From a checkpoint of a small contrastive audio-text model: log mel input, encoder norm layernorm.
Rows from block 11 of the audio encoder, named by matrix and row number. Rows with one number belong to one neuron. Each number is 128 + 32 x the weight over its row's rms, rounded and kept within 0 to 255. All counts start at 0.
# fc1: MLP up (encoder.blocks.11.mlp.fc1.weight, 1280x320), inputs 0-106
# fc2: MLP down (encoder.blocks.11.mlp.fc2.weight, 320x1280, transposed), outputs 0-106
fc1.1201 [197 154 195 180 176 108 110 105  89 105 131 123  62 129 143 135 125 132  80 114 154 123 134 108 123  91 105 152 165  67 142 104 151  77 146 113  85 111 171 188 154 138 137 160 148 103 153  80  82 127 168  94  92 108 170 112 110  79 149  90 103 169 231 119 135  80  99 145 129 170 109 147 139 152 133 156  98  94 159  78 124 133 150  73 130 140 121 103 197 149 120 188 145 114 132 139 133 120 157 133 142  47 124 120 115 125 187]
fc2.1201 [ 76 133 122 118 119 149 149  75 188 146  83 130 107 129  99 138 101 136  97 162 136 148 130 162 159 112 175 118 140 124  96 118 146 119  95 109 126  97 136 164 131 162 141 129 129 134 108 129  13 147 125 160 162 184 122  96 126 174 123 128 205 151 137  35 126 119 108 146 121 200 145 145   0 163 134  97 106 111 114 150 140 114 119 147 100 146  95 131 140  86 113  99 115 169  84 108 120 114 137 133 164 170 164 131 133 126 123]
fc1.1202 [106 126  82 138 118  78  83 124 131 115 110 177  69 113 100 126 171 145 109  31 182 104 120 101 147 178  92 127  92 142  90 156 156  80 133 140 122 136 143 185 109 138 169 124 193 146 112 142 137  89 109 137 174  85 132  67  71  90 118  51 150 123 135 145  95 156 117 123 149 172 119  99 164 106  92 161 120 139 161  70 161 198 137 161 125 126 116 126 125 183 131 161 191 112 129 111 129 122 142 144 126 122 121 129 117 112 109]
fc2.1202 [106  88 107 133 128 157 107  99  99 169 184 124  97 142 127 165  66 116 143 105 106 136 164 115 112  90  76 165 146 136 129 126 133  98 133  94 133 121 143 127 118  67 158 102 214 117  75 111 133 137 114 142 104 162 138 162  82 169 111 111 109 119  59 186 150 221  79 125 127 150 136 160  96 154 121  74 147 235 120 154 174 109 159 121  91 117 104 157 145 111 156 164 143 148 115 136 160 147  96 162 101  99  97 126  93 126  85]
fc1.1203 [ 91 147  89 192 177 114 142 117  99 115 161 141 180 140 127 191 126 107  88  50 152 148 116  94  90 109 134 154 141  97 129 118 134 105  70 146  90 124 108 151 133 122 110  93  77 106 153 158 173 141 162  81  95 146 119 104  89  59 157 140 135  71 129 133 164 130 126  74 128  66 130  92 145 150 119 174 122 108  92  80 128 118 143 122 126 185 148 158 119  94 169 173 171 145 193 104 143 110 155 137 136  88 172 129 124 104 111]
fc2.1203 [150  80 133 177 117 168 118 125 112 113  92 101 145 145 142 140 151 138 128 172  78 115 131 156 107 165 115 132  99 126 135  95 131 137  29 122 154  55 113  48 161 100 140 139 173 146 199 118 228 132 129 163  75 155 215 114 111 189 113 208 151 141  84 183 137 167 140 136 148 145  99  89 120 130 108 145  92 137 132  82 156  70 151 145 127 142 159 142 138 142 167 126  78 165 150 134 137 126 113  97  79 145 102 155 168 132 169]
fc1.1204 [ 95 118 120 170 182 102 144 121 121 102  99 159 152 143 142 184 158 109 111 102 161  96 151 123 128 104 142 127 167  99 120 153 172  66 152 127 121 147 140 135 145 159 116 134 100 130 114 115 135 123 117 119 131 149 155  89  54  63 156  93 103 123 199 135 134 152 135 153 113 133 118 135 111 133 158 163 117 106 159 108 132 155 117  93 183 183  98 126 135 167 132 130 121 111 147  81  98  95 136 137 157 119 145 122 122 110 157]
fc2.1204 [ 58 133 160 155 135 109  87 127  74 102  40 139 146 134  88 133 133 122 106 163  76 107 107 131 144 130 115  77 127 152 118 132 169 114 116 148 144 102 102 127 113 123 176 158  75 166 129 150 162  98 136 168 148 202 142 109  81 178 111 135 159 153  62 127  95 134 106 157 132 160 130  83 103 116 164 145 147 142  25 129 126  91 123 136 118 159  66  53 136 122  72 150 132 124 101 125  86  91 137 115  56 119 137 142 142 121 104]
fc1.1205 [130 153  75 137 144  92 129 167  90 136 194 170 161  88 154 128 127 166 101  86 145 104  91  78  64 103 166 130 136 110 108 108  92 126  78  78  68 119 216 131 134 143 168  68  73 134 163 127 154 123 152 157 117 153 127  99 118 104 140 158 112 116 174 138 147 156 153 144 114 214 144  84 142 145 131  88 138 108 102  63 193 156  92 114 159 133  99 164 126 194 140 170 115  91 170 116 175 128 127 107 179  78 185 102 117 150 105]
fc2.1205 [110 167 170 132 142 107 114 143 148 128 108 120 125 141 129 142  70 143 177 150  95 154 125 186 161 110 120  49  99 138 151 120 134 111 124 137 163 112 145 138  70 100 162 147 146 148 116 164 130  43  84 121 141  97  73  94  73 142 179 183 165  96 140 140 197 149 118 145 153 124 120 100  90 154  97  72 131 128 106  70 147 100 141 104 134  87 127 128 143 203  98 145 151 148 123 153  91 121 123 118 126 115 105 123 142 117 148]
fc1.1206 [ 97 113 111 176 155 164 123 109 143 100 134 126 177 122 118 102 123 100 119 149 136 123 109  59 139 129 109  66 133 202  91 100 109  41 114 126 154 135 113 152 136 178  79 125 103  57 168 126 134 176 142 107 186 162 125 127  57  97 129 132 131 142 119 175 136 162 106  83 114  79 120 122 189 146 165 181 114  83 134 114 127 111 138 106 113 140  64 156 105 147 139 150 194 129 219 110 132 130 162 162 146 162  86  84  94 114 102]
fc2.1206 [144 131 135 127 161 107 145 175 143 143 100 106 128 135 148  84 132 136  98 135 151 180  96 159 173  70 116 136 155 113 125 177 167 135  62 166 131 121 115 171  77 111 108 158  64 147 121 104 134 183 214  90 175  75 120 116 165 137 154 108 123 114 103 159 142 185 118 101 154 167  90 111 130 138 131 124 140  81 151 201  89 162 112 172 155 118 158  79 120 114 146  95 105 123 178 112 123 130 135 172 101 139 137 170 111  78 151]
fc1.1207 [164 170 173 150 173  97 126 101 106  90 138 140 112 139 151 153 111  87  91 109 152 110 151  98 142 113 124 150 176  91  98 130 141  86 165 124  72 130 159 202 151 128 139 165 186 104 188  74  94 123 157  95 118 125 148 112  95  34 140  76 103 168 221 112 155 114 116 148 129 157 106 139 160 158 153 143 114 117 173  98  89 136 141  73 108 175 118  95 182 135 134 177 144 125 135 136 146  89 154 153 152  62 139 122 137 119 180]
fc2.1207 [103 137 113 122 142 144 137  65 184 150  93 134 105 119  84 129 111 134 127 159 151 165 122 150 138 104 168 125 149 114  88 127 130 117 108 123 161 111 132 126 130 159 153 125 141 175 105 166  43 116 121 125 203 163 131  99  97 176  97 134 222 149 136  96 148 138  86 146  99 201 111 123   3 141 152 103 111 127 114 163 153 122 128 148 121 125 132 119 118  97 118  88 136 155  97 136 125 132 160 151 174 146 168 122 124 158 102]
fc1.1208 [ 92 161 122 144 147 146  58 138 131  81  87 145 191 103 142 154 186 113 129 118 130 128 118 129 139 107 159 147 181 140 120 150 117 109 163 156 135 116 149 144 143 128  77 209 119 132 124 160 116 167 115 136 129 138 112 104  81  56  92 119 130 145 104  86 158 134 114  80 148  97 171 120  95 186 102 165  74 120 147 130 138 171 169  65 182 204  34  98 144 159 148 156 168 156 160  68 141  98 156 149 161 104 198 125 104  80  83]
fc2.1208 [126 135  77 107 126 106 113 134 103  90 140 165 145 140 155 135  74 119 120 118  60 101 137 139 129 115 127 138  91 146 116  73 134 148  89 199 104 105 163 143 119 124 187  80 115 120 114 111 168 164 126 107  97 136 172 158 194 121  75 145  62  92 126 182 101 164  79 144 153 116  99 135 198 184 180 121 127 151  52 112 118 161 119 108 129 188 101 159 161 122 152 115 117 106 163 122 134 149 110 119  75 130 125 149 104 161 186]
fc1.1209 [ 55 124  99 121 125 170 115 100 183 106 107 174 188 131 111 132 119 106 148  94 138 107 134 147 102  99 118 132 145 108 116 114 137 182 158 150 118 128 128 167 109 119 146 186 124 121 112  60 144  91  73 138 110 151 143 148 163 106 165  91 140 103 161 133 169 106  76  97 156 167 174 120 155 135 137 175 133 153 134 255 136 144 150  67 114 155 143 120 133 148 143  97 127 110 144  86 198 134 194 111 149  80 178 132  98 131  87]
fc2.1209 [193 126 110 156 144  93 141 128 140 122 120 117 132 101 124 104 111 114  98 105 130 103 159   6 132  88 114 120 107 124 212 154 114 125 124  94 149 141 160  59 140  80 124 149 112 151 109 130  95  99 102 120 181 123 105 147 114 140 127 116 206 129 101  90 147 126 188 144 120 126 111 140 216 152 160  56  92  93  95  85 148 143 141 141  94 142 173 150 120  97 118 132 123 151 202 125  99 137 134  82 174 156 121 124 126 126 155]
fc1.1210 [ 99 100 122 152 108 126 137 116 155 156 135 150 123 152 118 158 101 145  78  93 126 158 112  96 138 148 147 135 122 218  97 127 154 101 125 105 186  87 147 163 144 131 102 139 139 112 160 146 149 110 146  97 153 115 184 151  74 145 125 117 104 125 171 104 162  61 144 109 116 140 135  94 136 105 112 141  90  86 126 143 149 161 107 145 165 156 113  97 158 153 141 163 134  51  81  92 112 153  63 164 115  94 165  93  95  98 100]
fc2.1210 [136 100 120 168  99 137 133  99  69 107 111  90 119 159 127 173 156 135 144 114  91  94 155 227 127 177  88  89 198 132  83 139  95 119 174 166 165 172 112 168 113 100 105 148 119  93 183 138 140  78  64 133 120 116  88 175 143 141 213 111 160 129 102 122 154  99  68 109 131 149 127 220  56 145 157 169 118 163 114 119 154  95 143 178 129 160 152 118 156 176 175 131  74 174  94 149  97  99 148 115 129 152 123 128 132  85 143]
fc1.1211 [127 120 164 108  82 163  85 139 117 146  96 104 179  49 121  63 139 114  99 131  75  91 115 113 108 109  58  74 174 154 144 122 176 131 195 119 131 112 134 129 148 145  79 141  99  89 140 111  96 105 108  99 168 119 143 107  93 101 103  83 122  87 197 116 103 156 137 124 117 213 169 116 125 208 107 159 137  98 104 151 151 168 119 101 106 107 125 118 179 110 128 136 125 115 115 184 122  86 115 125 104 104 134 109 128 157 165]
fc2.1211 [139 148 122 101 135 129  85  78 116 120 150 137 207  78 117 154 167 130 122 145 138 178 118 125 157 120  43 109 161 116  98 128 152 154 107 204  95  99 162 117 149  46 108 116 103 164 156  97 117 118 183 155  93 102  98 166 153  95 118 121 153  71 100  66 178 141 180  91 145 116 119 124  99 134 168 103 150 142 111 144  94 116 101 120 101 168 165 129 133 156 159 104 142 177 131 156 121 115 126 120 153 120  92 109 101 119 128]
fc1.1212 [106 125 109 175 219 101 173 153 110 131 143 132 118 119 114  96 138 124  82 136 141 106 157  47 165 113  82 131  96 130 151 113 153 136 151 173 184 160 188  91 124 153 173 112 130 176 124 192  88 130  92 137 100 101 123 147 107  93 155  35 145 153 160 196 183 126  76 153 128  83 113 138 202 163 157 137 164 124 107 110 123  53 132 144 133 174 114  89 114  99 111  76 114 105 113 107 131  87 135 166  99 198 105 145  94 114 134]
fc2.1212 [144 159 128 140 160 133  81 126 114 145 161 109 131  58 167 157 137 173 142 145 170 169 154 164 171  88 150 197 147 182 123 141 126 107 154 142 103  97 147 100 150 154 116 110 188   0 148 159 181 106 125 137 145 116 144 236 112 155 106 122  96 103 160  99 135 134  83 134 139 134 109 120 142 127 109 123 165 135 173 106 131 113 118 123 124 110  92 129  86 127 146 181 104 110 221 170 147 134 102 135 109 138 103  77 172 135 154]
fc1.1213 [179 119  75 134 152 121  88 140 164  79 114 158 120 132 158 135 125 135 132  93 107 107 101  94 109 117 154 154 112 141 166 148 147 112  86 118 105  64  79  97 125 165 100 168 104 144 124  90 113 143 116 100  91 154  89 144  89  50 132 126 107 120 224 115 138  80 140 101 109 144 141 135 104 157 159 199  83 115 175 134 140 136 162  89 150 181 107 116 108 142 131 179  80 113 152 119 145 126 174 116 181 126  88 110 115 123 176]
fc2.1213 [115 157 133 187 116 220 173 148 205 139 169  94 189 142 132 128  85 107  78 154 123 134 122 132  93 162  73 128 141 108 168 112 127 104 112  79 149  95 127 152 110 123 159 103 170 148 149 108 133 170 101  89 109 121 152 149 128 159 127 184 168 137  72  84 160 138 162 146 137 139 139 122 251  86 108 105 156 124 109 148  89 186  91  86 137 151 124 138 139  80  97  90 190  90 185  98 164  91 167 161  83 159 139 126 115 130  97]
fc1.1214 [122 112 120 119 153 165 111  85 108 104 146 104  70 156 153 159 125 156 102 156 132 113 139  58 124 147 136 116 155  77 113 158 153 102 105  97 136 129 109 188 153 157  97 152 104 108 176  92 125 117 160  97  40 109 174 115  82 134 149 126 129 131 226 122 150  70 109 191  91 117 102 111 157 154 151 176 107  84 137  78 133 144 112  95 107 129 113 156 108 133 144 191 212 127 147  84 144  72 135 103 176 125 147 148  93 133 182]
fc2.1214 [105 172 129 113 136  88 147  90 209 128 172 111  93 112 170 126 133 116 117  99 144 142 107 172 102 114 109 167 123 148 157 127 105 125 106  98 159 128 145 106 109 146 107 176 189  71 141 105  72 156 152 143 106  98 138  91 124 166 135 128 139 159 123 142 174 112 160 135 127 169 141 148  31 127 101 164 128 115 122 141 132  71 104 131 152 102 200 154 155 151 143 106 144 125 105 120 184 131 138 166 120 152 142 139 180 130 143]
fc1.1215 [ 73 151 132 135 152 161 109 147 168 100 121 161 132 127  97 127  70 135 108 120 158 121 173 111 107  70 127 139 106 118 110 154 102  82 174 112 157 107 138  98  49 139 139 209  84 128 137  91 124 115  58 101 139 118 147  56  69 150 139  99 123 115 164 159 171 108 112 180 135 100 156 132 139 152 170 209 115 115 132 187 142 110 154  80 130 165  93 147 128 181 152 147 122 115 160  86 126 124 204 126 119 135 158 155 122 117  98]
fc2.1215 [112 118 120 119  69 117 144 118 118 143  80 105 112 175 151 152 122 154 200 106 121  61 213  98 131 115  67 168 123 144 104  95 111  93 129  70 136 176 121  56 155 131 129  95 136  72  66  85 102 132  77  79 127  71 116 114 135 127  50  82 188 156  98 125 175 116 193 137 124 164 113 114 157 168 129 128  80  53 115  62 124 157  76 123 136 111 155 147  68  86  97 120 112 173 100 118 134 161 124 173 133  98  92 102 157 139 165]
fc1.1216 [ 96  94 133 195 150  81  79 156 163 111 134 142 108 103 144 139 124 121 104  88 126 135 130  72 149 119 161 128 198 151 175 136 160 102  92  96 103 119 162 130 148 140 108 147  66  71   9 112 121 129 156 166 160 102  98 173 113  75 134  93 118 109 172 128 133 143  99 124 171 174 110  70 138 129 106 189 127 170 149 143 143 140 117 131  98 140  94 146 119 132 139  93 149  69 117 136 142  92 157 105 114 128 135 120 108  96 164]
fc2.1216 [145 107 123 133 151 166 142 129 109 127 153 165  70 162 182  85  82 175 114  92 135 126 255 181 153 132 199 110 155 138 136 145 133 141 161 149 125 130 131  90 108 118 168 118 124 126  69 127  77 101 115  53 127 121  82  80 153 155 102 145 188 149 121 148 172  74 152 166 128 156 139  96  73 115  97 111 143 129 133 171 168 155  53 114 135 130 131 131 120 113 142 142 148 117 155 188  81 114  58 149 150 178 130 121 129 103 101]
fc1.1217 [ 81 123 136 177 140 144 142 112 120  89  78 120 156 121 160 164 104 141 119 122 119 134 162  86 124 107 122 161 117 165 139 141 152 125 185  88 118  75 168 149 101 162 170 130 121 123 188 112 124  81 142  99 132 114 162 151 149  95 163 122 105 108 105 196 147 128  80 102 115 178 181  98 103 138 120 144 115 167 130  79 197 121 140  84 146 123 157 138 104 150 155 140 188  94 132 124 111  95 145 134 146 157  78 130  73 111 138]
fc2.1217 [132  68  94 129 168  84 144 172 167 106 182  83  97 162  90 119  92 101  68 139 126 149 177 164 131 113 120  87 147  94 131 173  96  75 140 156 154 124  84  74  85 160 180 172 135  81 154 192  44 161  86 139 154 127 125 123 136 127 132 137  87 110  82 170 107 129  69 140 131  79 134  92  68 149  90 133 116 109 103 180 185 141  76 126 127  72 137  97 102  94 131 137  99 159 138  86 123 106 143 125 139 138  81 168 127 150  56]
fc1.1218 [190 151 179 203 172 102 112  87 118 121 118 141  83 165 143 149 121 149  79  91 154 107 131 132 140 117 114 138 152 113 121 104 142  97 159 131  80 120 168 208 133 111 155 146 166 101 152  67  77  92 151 102  90  95 160 115 106  64 151  93  92 148 215 130 113 102 123 151 140 133 118 123 139 153 145 137 151  90 147 100  85 134 125  58 130 142 126 108 203 155 125 196 153  87 155 125 135 130 139 133 173  44 135  96 113 127 178]
fc2.1218 [ 98 134 113 120 128 138 129  62 190 139 100 133  94 118 119 133 108 123  65 139 135 135 130 142 134 108 203 111 140 138 132 138 123  99 123 124 123 121 128 145 120 180 140 110 127 122  94 144  24 126 111 150 156 161 110 107 106 190 137 126 227 150 136  64 142 112 141 140 108 255 121 146   0 148 140  97 135 128 120 140 144 112 119 126 100 147 113 126 137 119 121 117 126 157 105 114 121 126 149 128 173 148 165 131 135 146 124]
fc1.1219 [123 122 121 152 107 180 129  79 194 138 137 120 112 146 138  92  90  87 142  99 139 151 121  41 128 181 142 150 149 148  90 162 162 127  75 151 123 123 117 134 102 151 102 144 127 103 193  93 140 133 230 130  81 137 143 132 152 141 124 158 134 155 204 151 128 127 156 135 100 166 126 139 110 145 187 161  65 116 161 163 102 126 108  90  92 142 133 137 146 100 148 141 217 138 176 108 143 106 146 168 164 162 147 122 138 160 166]
fc2.1219 [ 96  94 160 144  87  48  96 159 191 144 126 110  58  88 156 160 104 144 168 101  99  57 109 193 159  84  68 138 113 109 126 131 144 100  84  88  91 120 129  97  59  36  55 131 116  94 120  91 130  96  96 108 118 115 119 139 117 106 123 161 132 190 151  70 169 127 156 136 124 136 151 156  74 164 117 171 163 116 102 106 108 121  95 146 147  92 143 153 165 181 123 172 120 140 160 127 128 151 148 113  87 182 114 125 182  71 146]
fc1.1220 [113 103 171 177 174  84 101 142 109  61 143 186 144  93 104 140 135 150  61 126 114  88 118 179 113 149 131 154 166 136 107 106 165 130 127 160 125  92 130 108 103 162 153 153  99 113  99 120 146 123 124 108 137 125 153  84  96 126  88 128  92 110 105 143 195 130 116 155 110  54 137  92 102 148  88 181 182 127 143 170 165 154 168 137 135 133 107 126 147 125 129 123 150  82 112 143 108 103 118 139 124 156 157 124 108  98 164]
fc2.1220 [117 103 145 161 136 187 146  88  77 105 117 123 131 111 105 120 142 124 141  99 140 123 156 148 181 125 154 146 148 163 163 117 122 130 213 110 198 139 146 133 179 131 136 113 159 162 209 178 146 102  87 163 139 143  69 161 163 127 100 137 145 143 122 122 159 104 119  89  84 129 148 144  87 114 113 135  86 124 131 146 179 176 144 143 101 131 153 133  95 188 166 170 153 154  84 133  48 136  57 160  86 139 136 111  66 106 108]
fc1.1221 [152 142 114 143 138  99 127  87 109 107 160 125  53 136 167 166 135 110 130 129 103 131 127  84 127 124 125 158 131 115 121 143 123  79 105  95  96 129 176 191 129 156  99 169 115  82 135 148 106 154 107 127  61 137 217 138  80 169 165  76 108 132 189  83 186 119 120 135 124 111 116 119 142 162 214 154  76  89 127 104 124 173 120  96 142 139 133  99 117 109 152 200 210 122 167 120 185  72 106 110 114 122 160 120 104  99 213]
fc2.1221 [174 145 119 104 118 125 116  94 179 127 108 153 126 233 127 157  79 110  87 126 102 152  76 133 117 171  95 144 180 122 111 133 101 179 142  98 196 156 119 199  94 221 179 155 185  89 147 133  58 149 159 132 177 157 122  71 149 166 117 173 151 144 131 188 101 101 180 133 116 158 128 137  96 137 128 132 111  92 141 150  68 109 130 129 110 150 117  87 145 135 144  98  85 126 129 127 179 118 153 116 161 163 143 111 159 165 179]
fc1.1222 [136 132 114 114 182 143 120 112  74  76  70 183 169 133 141 140 122  99 108 114 113  98 165 144 117 146 134 115 222 161 110 150 120 135 143 132 163 147 105 120 126 140 124 180 141 130 167 146 161 183 161  92 100 134 150  88  69 146 141 130 167 143 203 131 141  72  63 136 154 134 139  87 165 210  70 177 186 155 125 156 139 174 175  75 131 151  66 129 145 101 155  97 215 172 199 147 125 115 162 134 195 127 147 129 135 137 123]
fc2.1222 [203 121 112 159 102 130  71  76  92 128 107 117  69 159  90  92 122 163 121 171 148 142  85  87 160 100 141 138 153  66 138 132 121 161 150 118 131 133 116 115 127 137 144 138 173  97 211 113 169 184 114 134  72  95 148 195 136 153 208 113  74  64 147 168 163 221  97 136 110 110 144 126 182 121 118 150  89  94 112 142 189 143 201 130 151 197  98 173 157 141 111 102 124 104 115 120 150 156 121 145  99 103 128 143 144 143 162]
fc1.1223 [147  58 134 114 163 115 109 153 137 111 112 142 117  70 133 145  95 139 107 103  85 124 100 100 101 136 110 137 177  99  76 139 142 124  93 109 113 125 164 167 137 140 140  75  38  90 103 109 126 149 168  97  53 128 116 190  73  78  92 152  92 178 126 155 145 180 102  97  85 172 152 139 170  94 135 119 137 145 115 154 101  98 170 147 129 167 106 128 133 160 140 136 130  41 134 112  89  55 137 140 119  96 175 107 147 153  88]
fc2.1223 [ 63 164 131 145 167 178 161 211 132 139 112 139 194 118 122 150  63  67 150 114 169 122 118 175 163 109 107 137 132 141 122 140 140 141  89 115 176 156 130 101  98 116 167 112 134 104  92 112 143 117 115 164  95 125 143  99 196 151 123 147 169 121 111 121 140 166 158 178 100 131 113 115 138 110 132 125 135 113 122 120  64 134  97 139 180 112 165 120  72  96 100 102 101 150 101 166  71 123  98 134  63 115 108  87  71 103 177]
fc1.1224 [113 152  75 183 191 108 132 123 129 104  99 146 157 139  89 132 149 158 114 129 186  84  98 124 121 101 121 120 129 130 110 126 130  98 173 108 110 125 187 130 150  99  87 159 133 167  98 138 102 214 121 129 151 194 148 118  85  38 129 103  82 134 103 144 131 184  95 114 132 129 133 155 108 142 112 174  75 102 159  91 124 176 176 125 117 145  65 154 148 156 152 124 152  79 177  95 120  62 167 121  99 126 131 129 110  94  97]
fc2.1224 [ 64 196 108 141 163 166  90 100 117 108 126 155 103 139 148  90  36 116 138 117  81 121 129 154 162 115 173  76 132 172 172 137 123 145 106 197 131 144 159 144  85 116 175 118 102  72  62  94  99 110 130  83 109 166 164 140 202 139  75 140 152  84 117 170 130 122 137 160 142 128 178 120 202 161 133 137 150 159 118 165  57 148  85 105 156  83 147 128 153  76  91 107  70 157 107 136 124 153 104 134 136 115  96 160  89  92 120]
fc1.1225 [ 95 121 116 150 186 103 115 132 118  70 108 111 161  85 125 123 116 141 119 118 138 122 119  80 115 132 104 134 107 138 134 123 175 117 102  84 154 143  89  95 117 139 131 158 120 111 103 120 101 149 130  75  93 173 169 176 115 106 108 161 118 169  75 126 130 127 128 138 151  76 174 134 107 139 115 141 131  90 169 165 168 148 134 107 134 185  97  57  79 153  93 138 179  55 198 101 143  84 116 122 177 150 124 102  97  88 128]
fc2.1225 [ 75 117 100 137 135 124  91 164  85 168 152 108 116 148 166 142 136 136  74 101 149 101 138 155  73 139 106 166 140 131 201  91 116 113  78 148 218 144 129  82 100 145 180 103 144  80  45  90 185 112  31 130 149 161  81 153 124 126 111 113 132 170 176  67 157 119  97  94 117 140 135  95 172  63  69 189 164 172 122 123 117 136 155 160 114  84 107 108 106  94 111 156  89 166 155  64 122 109 136 109  66 153  93 159 107 103 144]
fc1.1226 [143 138 134 188 193 146  93  93 115  90  97 176  84 189 103 157 137 166  68 152 135 117 136 121 145  95 107 138 158 128 134 119 110  98  96 138 113  90 136 207 154 113 139 105 118  84 145 205 110 105 151 112 112  88 113  84 137  75 159 129 118  92 163 120 108 145 108 113 113  29 133 153 115 149 165 135 145 108 137  98 147 111 124  68 152 136 137 126 167 135 103 220 189  39 134 146 127 120 141 163 148 106  73 151  99 149 182]
fc2.1226 [100 129 148 142 126 150 126  78 170 107 122 125 127 131 184 123 132 126  45 110 153 132 139 226 133 105 184 141 169 151 138 119 118 137  92 116 159 138 138 120 128 174 119 132 127 106 124 136  66 104 110 102 128 119 121  92 113 140 126 125 234 125 131 147 145 103 164 131 126 255 147 127  78 136 110 107 127 134 134 118 127 103 118 134 123 113 118 114 121 136 126 115 126 132 118 114 133 142 122 105 143 139 153 105 145 119 124]
fc1.1227 [ 71 103  93 138 126 168 130 106 161 107 118 188 219 115  97 128 140 107 148 113 172 134 142 143 116 114 133 132 157 104 127 105 141 189 157 144 111 108 113 190  90 116 157 186 119 104 109  74 157  52  84 142 138 128 163 153 155 107 164  67 141  90 163 160 175 119  86  97 123 143 187 128 165 131 148 182 146 132 143 255 128 168 166  86 109 148 139 110 138 162 128  85 119 107 125  93 202 127 169 117 139  99 189 133 107 131  99]
fc2.1227 [202 136 132 149 113 109 135 146 152 112 115 118 104 105 130 121 129 131 129 109 137 123 157   0 146  77 126 117 110 131 174 177 131 132 107 107 149 120 126 102 110  94 120 152 128 148 109 118 114 105 119 141 164 124 127 131 110 114 122 148 192 129 109 135 124 120 191 138 105 133 128 133 176 146 151  22  92  96 109  81 132 155 146 143  96 127 157 139 131 101 116 139 134 143 187 128  99 137 137  93 179 170 127 123 143 136 158]
fc1.1228 [193 146 182 180 156 105 113 101 111 114 131 132  86 152 145 138 135 134  87  97 160 114 141 131 138  97 115 160 145  99 119 106 142  81 165 133  78 108 172 201 126 118 145 150 157 104 149  59  72  97 156  93  78 137 172 125 109  64 148  82 103 157 233 116 141  86 123 150 139 179 112 140 142 143 136 138 137 107 145 101  94 138 125  78 126 142 125 102 191 144 136 189 147 101 133 136 143 126 139 140 155  56 122 111 114 121 160]
fc2.1228 [106 132 113 114 128 150 147  61 218 143  91 143 103 104  94 148 101 121  87 148 125 141 142 117 121 114 195 112 139 121  98 135 122 112 126 120 110  99 125 148 137 180 145 114 128 133  83 134  45 130 125 181 174 174 125  91 116 174 126 131 197 145 138  48 123 115 141 136 134 244 128 151   0 155 144  89 116 118 111 140 148 122 136 134 100 148  99 130 137 100 109 108 119 161  84 121 109 123 144 115 179 143 153 125 119 135 127]
fc1.1229 [116 108 113 162 137 169 130  91 155 140 122 106 133  96 100 165 103 140 113 119 124 143 145  87 147 156 138 125 134 137 137 111 187 130 102  80 179 120 185  81 168 133 160 108  87 142  98 173 102 100 151 112  90 123 169 107  37 144 112  77  92 122 157  97 161 123 111 148 115 128 117  81 120 125 128 179 123  82 110 178 171 155 112 185  96 145 104 112 118 129 144 147 164 126 106 122 124 114  32 147 102 139 161 128  38 131 122]
fc2.1229 [157 122  86 144 144 166 143 132 169 107 147 105 126 145 204 142 131 167 100  68 149 140 101 220 168 182 105 104 176 167 141 118 138 156 173 152 102 105 115 177 155 135  97 112 163  95 185 138 177 130 138 151 126 130 124 162  96 158 148 115 139 122 132 119  99 113 123 109 109 142 134 176  90  82 113 101 116 134 136 171 114  59  98 105  72 143 121 173 149 171 159  96 135  95  97 161 116 115 114 107 152 142  96 136  94 143 146]
fc1.1230 [ 96  69 143 172 166 106 128 123  59  71  38  60 114 135 127 137  86 103  67 167 160  54 175  82  87 132 107 177 105 149 126 107 167 113 100 163 114 181  96  56 147 122 134 102 128 149  56 156 132 127 134 108 143 155 112 123  92  96 138 111  99 116 191 104  95 161 139  86 116 126 162 107 148 178 149 108  67  79 113 152 115 140 115 156 137 131 113  96 144 175 147 126 170 111 105 133  75 125  57  90 127 141 211 126 126 112 179]
fc2.1230 [139 114  79 113 128 127  96 168 109 169 146  88 173 161 174 126  92 136 128 116 187 165 111 106 169 117 135 192 138 147 162 123 146 179 119 139 164 126  89  80  96 108 218 110 104  18 117 150 177 155 121 131  99 222 203 186  71 166 118 169 153 134 153 120 164 153 132 160  99 124 179  96 112 129 124 114 146 123 161  98 134  58 157 104 182 123  60 107  87 127  98 141 125 122 109 139 161 106 116  52  94 134 136 103 119 134 118]
fc1.1231 [120 127 116 125 110 167 101 168 156 142  62 114 126 117 161  89 113 108 124 168 150 148 113  46  85 113 145 129 144 171  92 129 129 106 129 105 132 101 187 118 117 155 113 135 137 141 151  66  91 109 142 128 153 153 119 133 104 116 146 141 134 102 209 192 144 131 113 145 124 130 118 141  96 130 149 205  76  94 144 150 187 110 193 112 148 171 150 154 153 156 119 184 147 132 126 120 153 135 126 118 188 110 127 119 100 142 145]
fc2.1231 [159 175 153 131 124 136 202 142 224 175 171 149 115 146 104 132 114 105  69 152 120 130 196 125 100 127 128 108 109 171  92 117 128 107 194 115 124  91 100 142 129 149  97 156 137 126 158 136 205 133 141  81   0  69 158 157 203 200 113 127  78 121 127  81 143 134 192 126 142 118 127 149 151  95 130  92 132 159 135 135 131 187 118  73 184 154 168 127 109 148 191  93 177 114 174  98 144 131 132 125 111 146 127 110 127 161 127]
fc1.1232 [ 90 131 108 149 167 119 126 138 154 112 108 125 174 133 117 162 141 129 153  90 118 107 157  82 158 105 203 112 143 160 183 139 181 106  82 112 101 100  76 119 109 175 132 122  41 131 158 139 102 160 130 124 156 144  44 128  81  55 111 141 106  81 136 166 201  96 132 110 146  47 138  66 127 138 133 165 142  88 138 120 159 116 164 155 157 203 104 130 132 134 142 144 168 131 136  98 184 119 190 148 183 119 112  65 114  99 120]
fc2.1232 [118 120 159 156 115 180 158 176 134 125 142 113  94 111 156 119 130 110 174  95 127 130 169 153  66 149  55 157 107 113 151 126  75  92 135 144 125 115 152  69 113 132 185 129 134 179 110 120 195 113 163 174  56 188 197 134 122 135  74 128 174 137  98 207 146 152 100 145 130 158 126 104 147 128  95 157 141 106  72  59 142  85  88 141  97 168 149  98  81 106 145 106 137 126 126 138 184 116 105 173  89 132  93 175 118 154 144]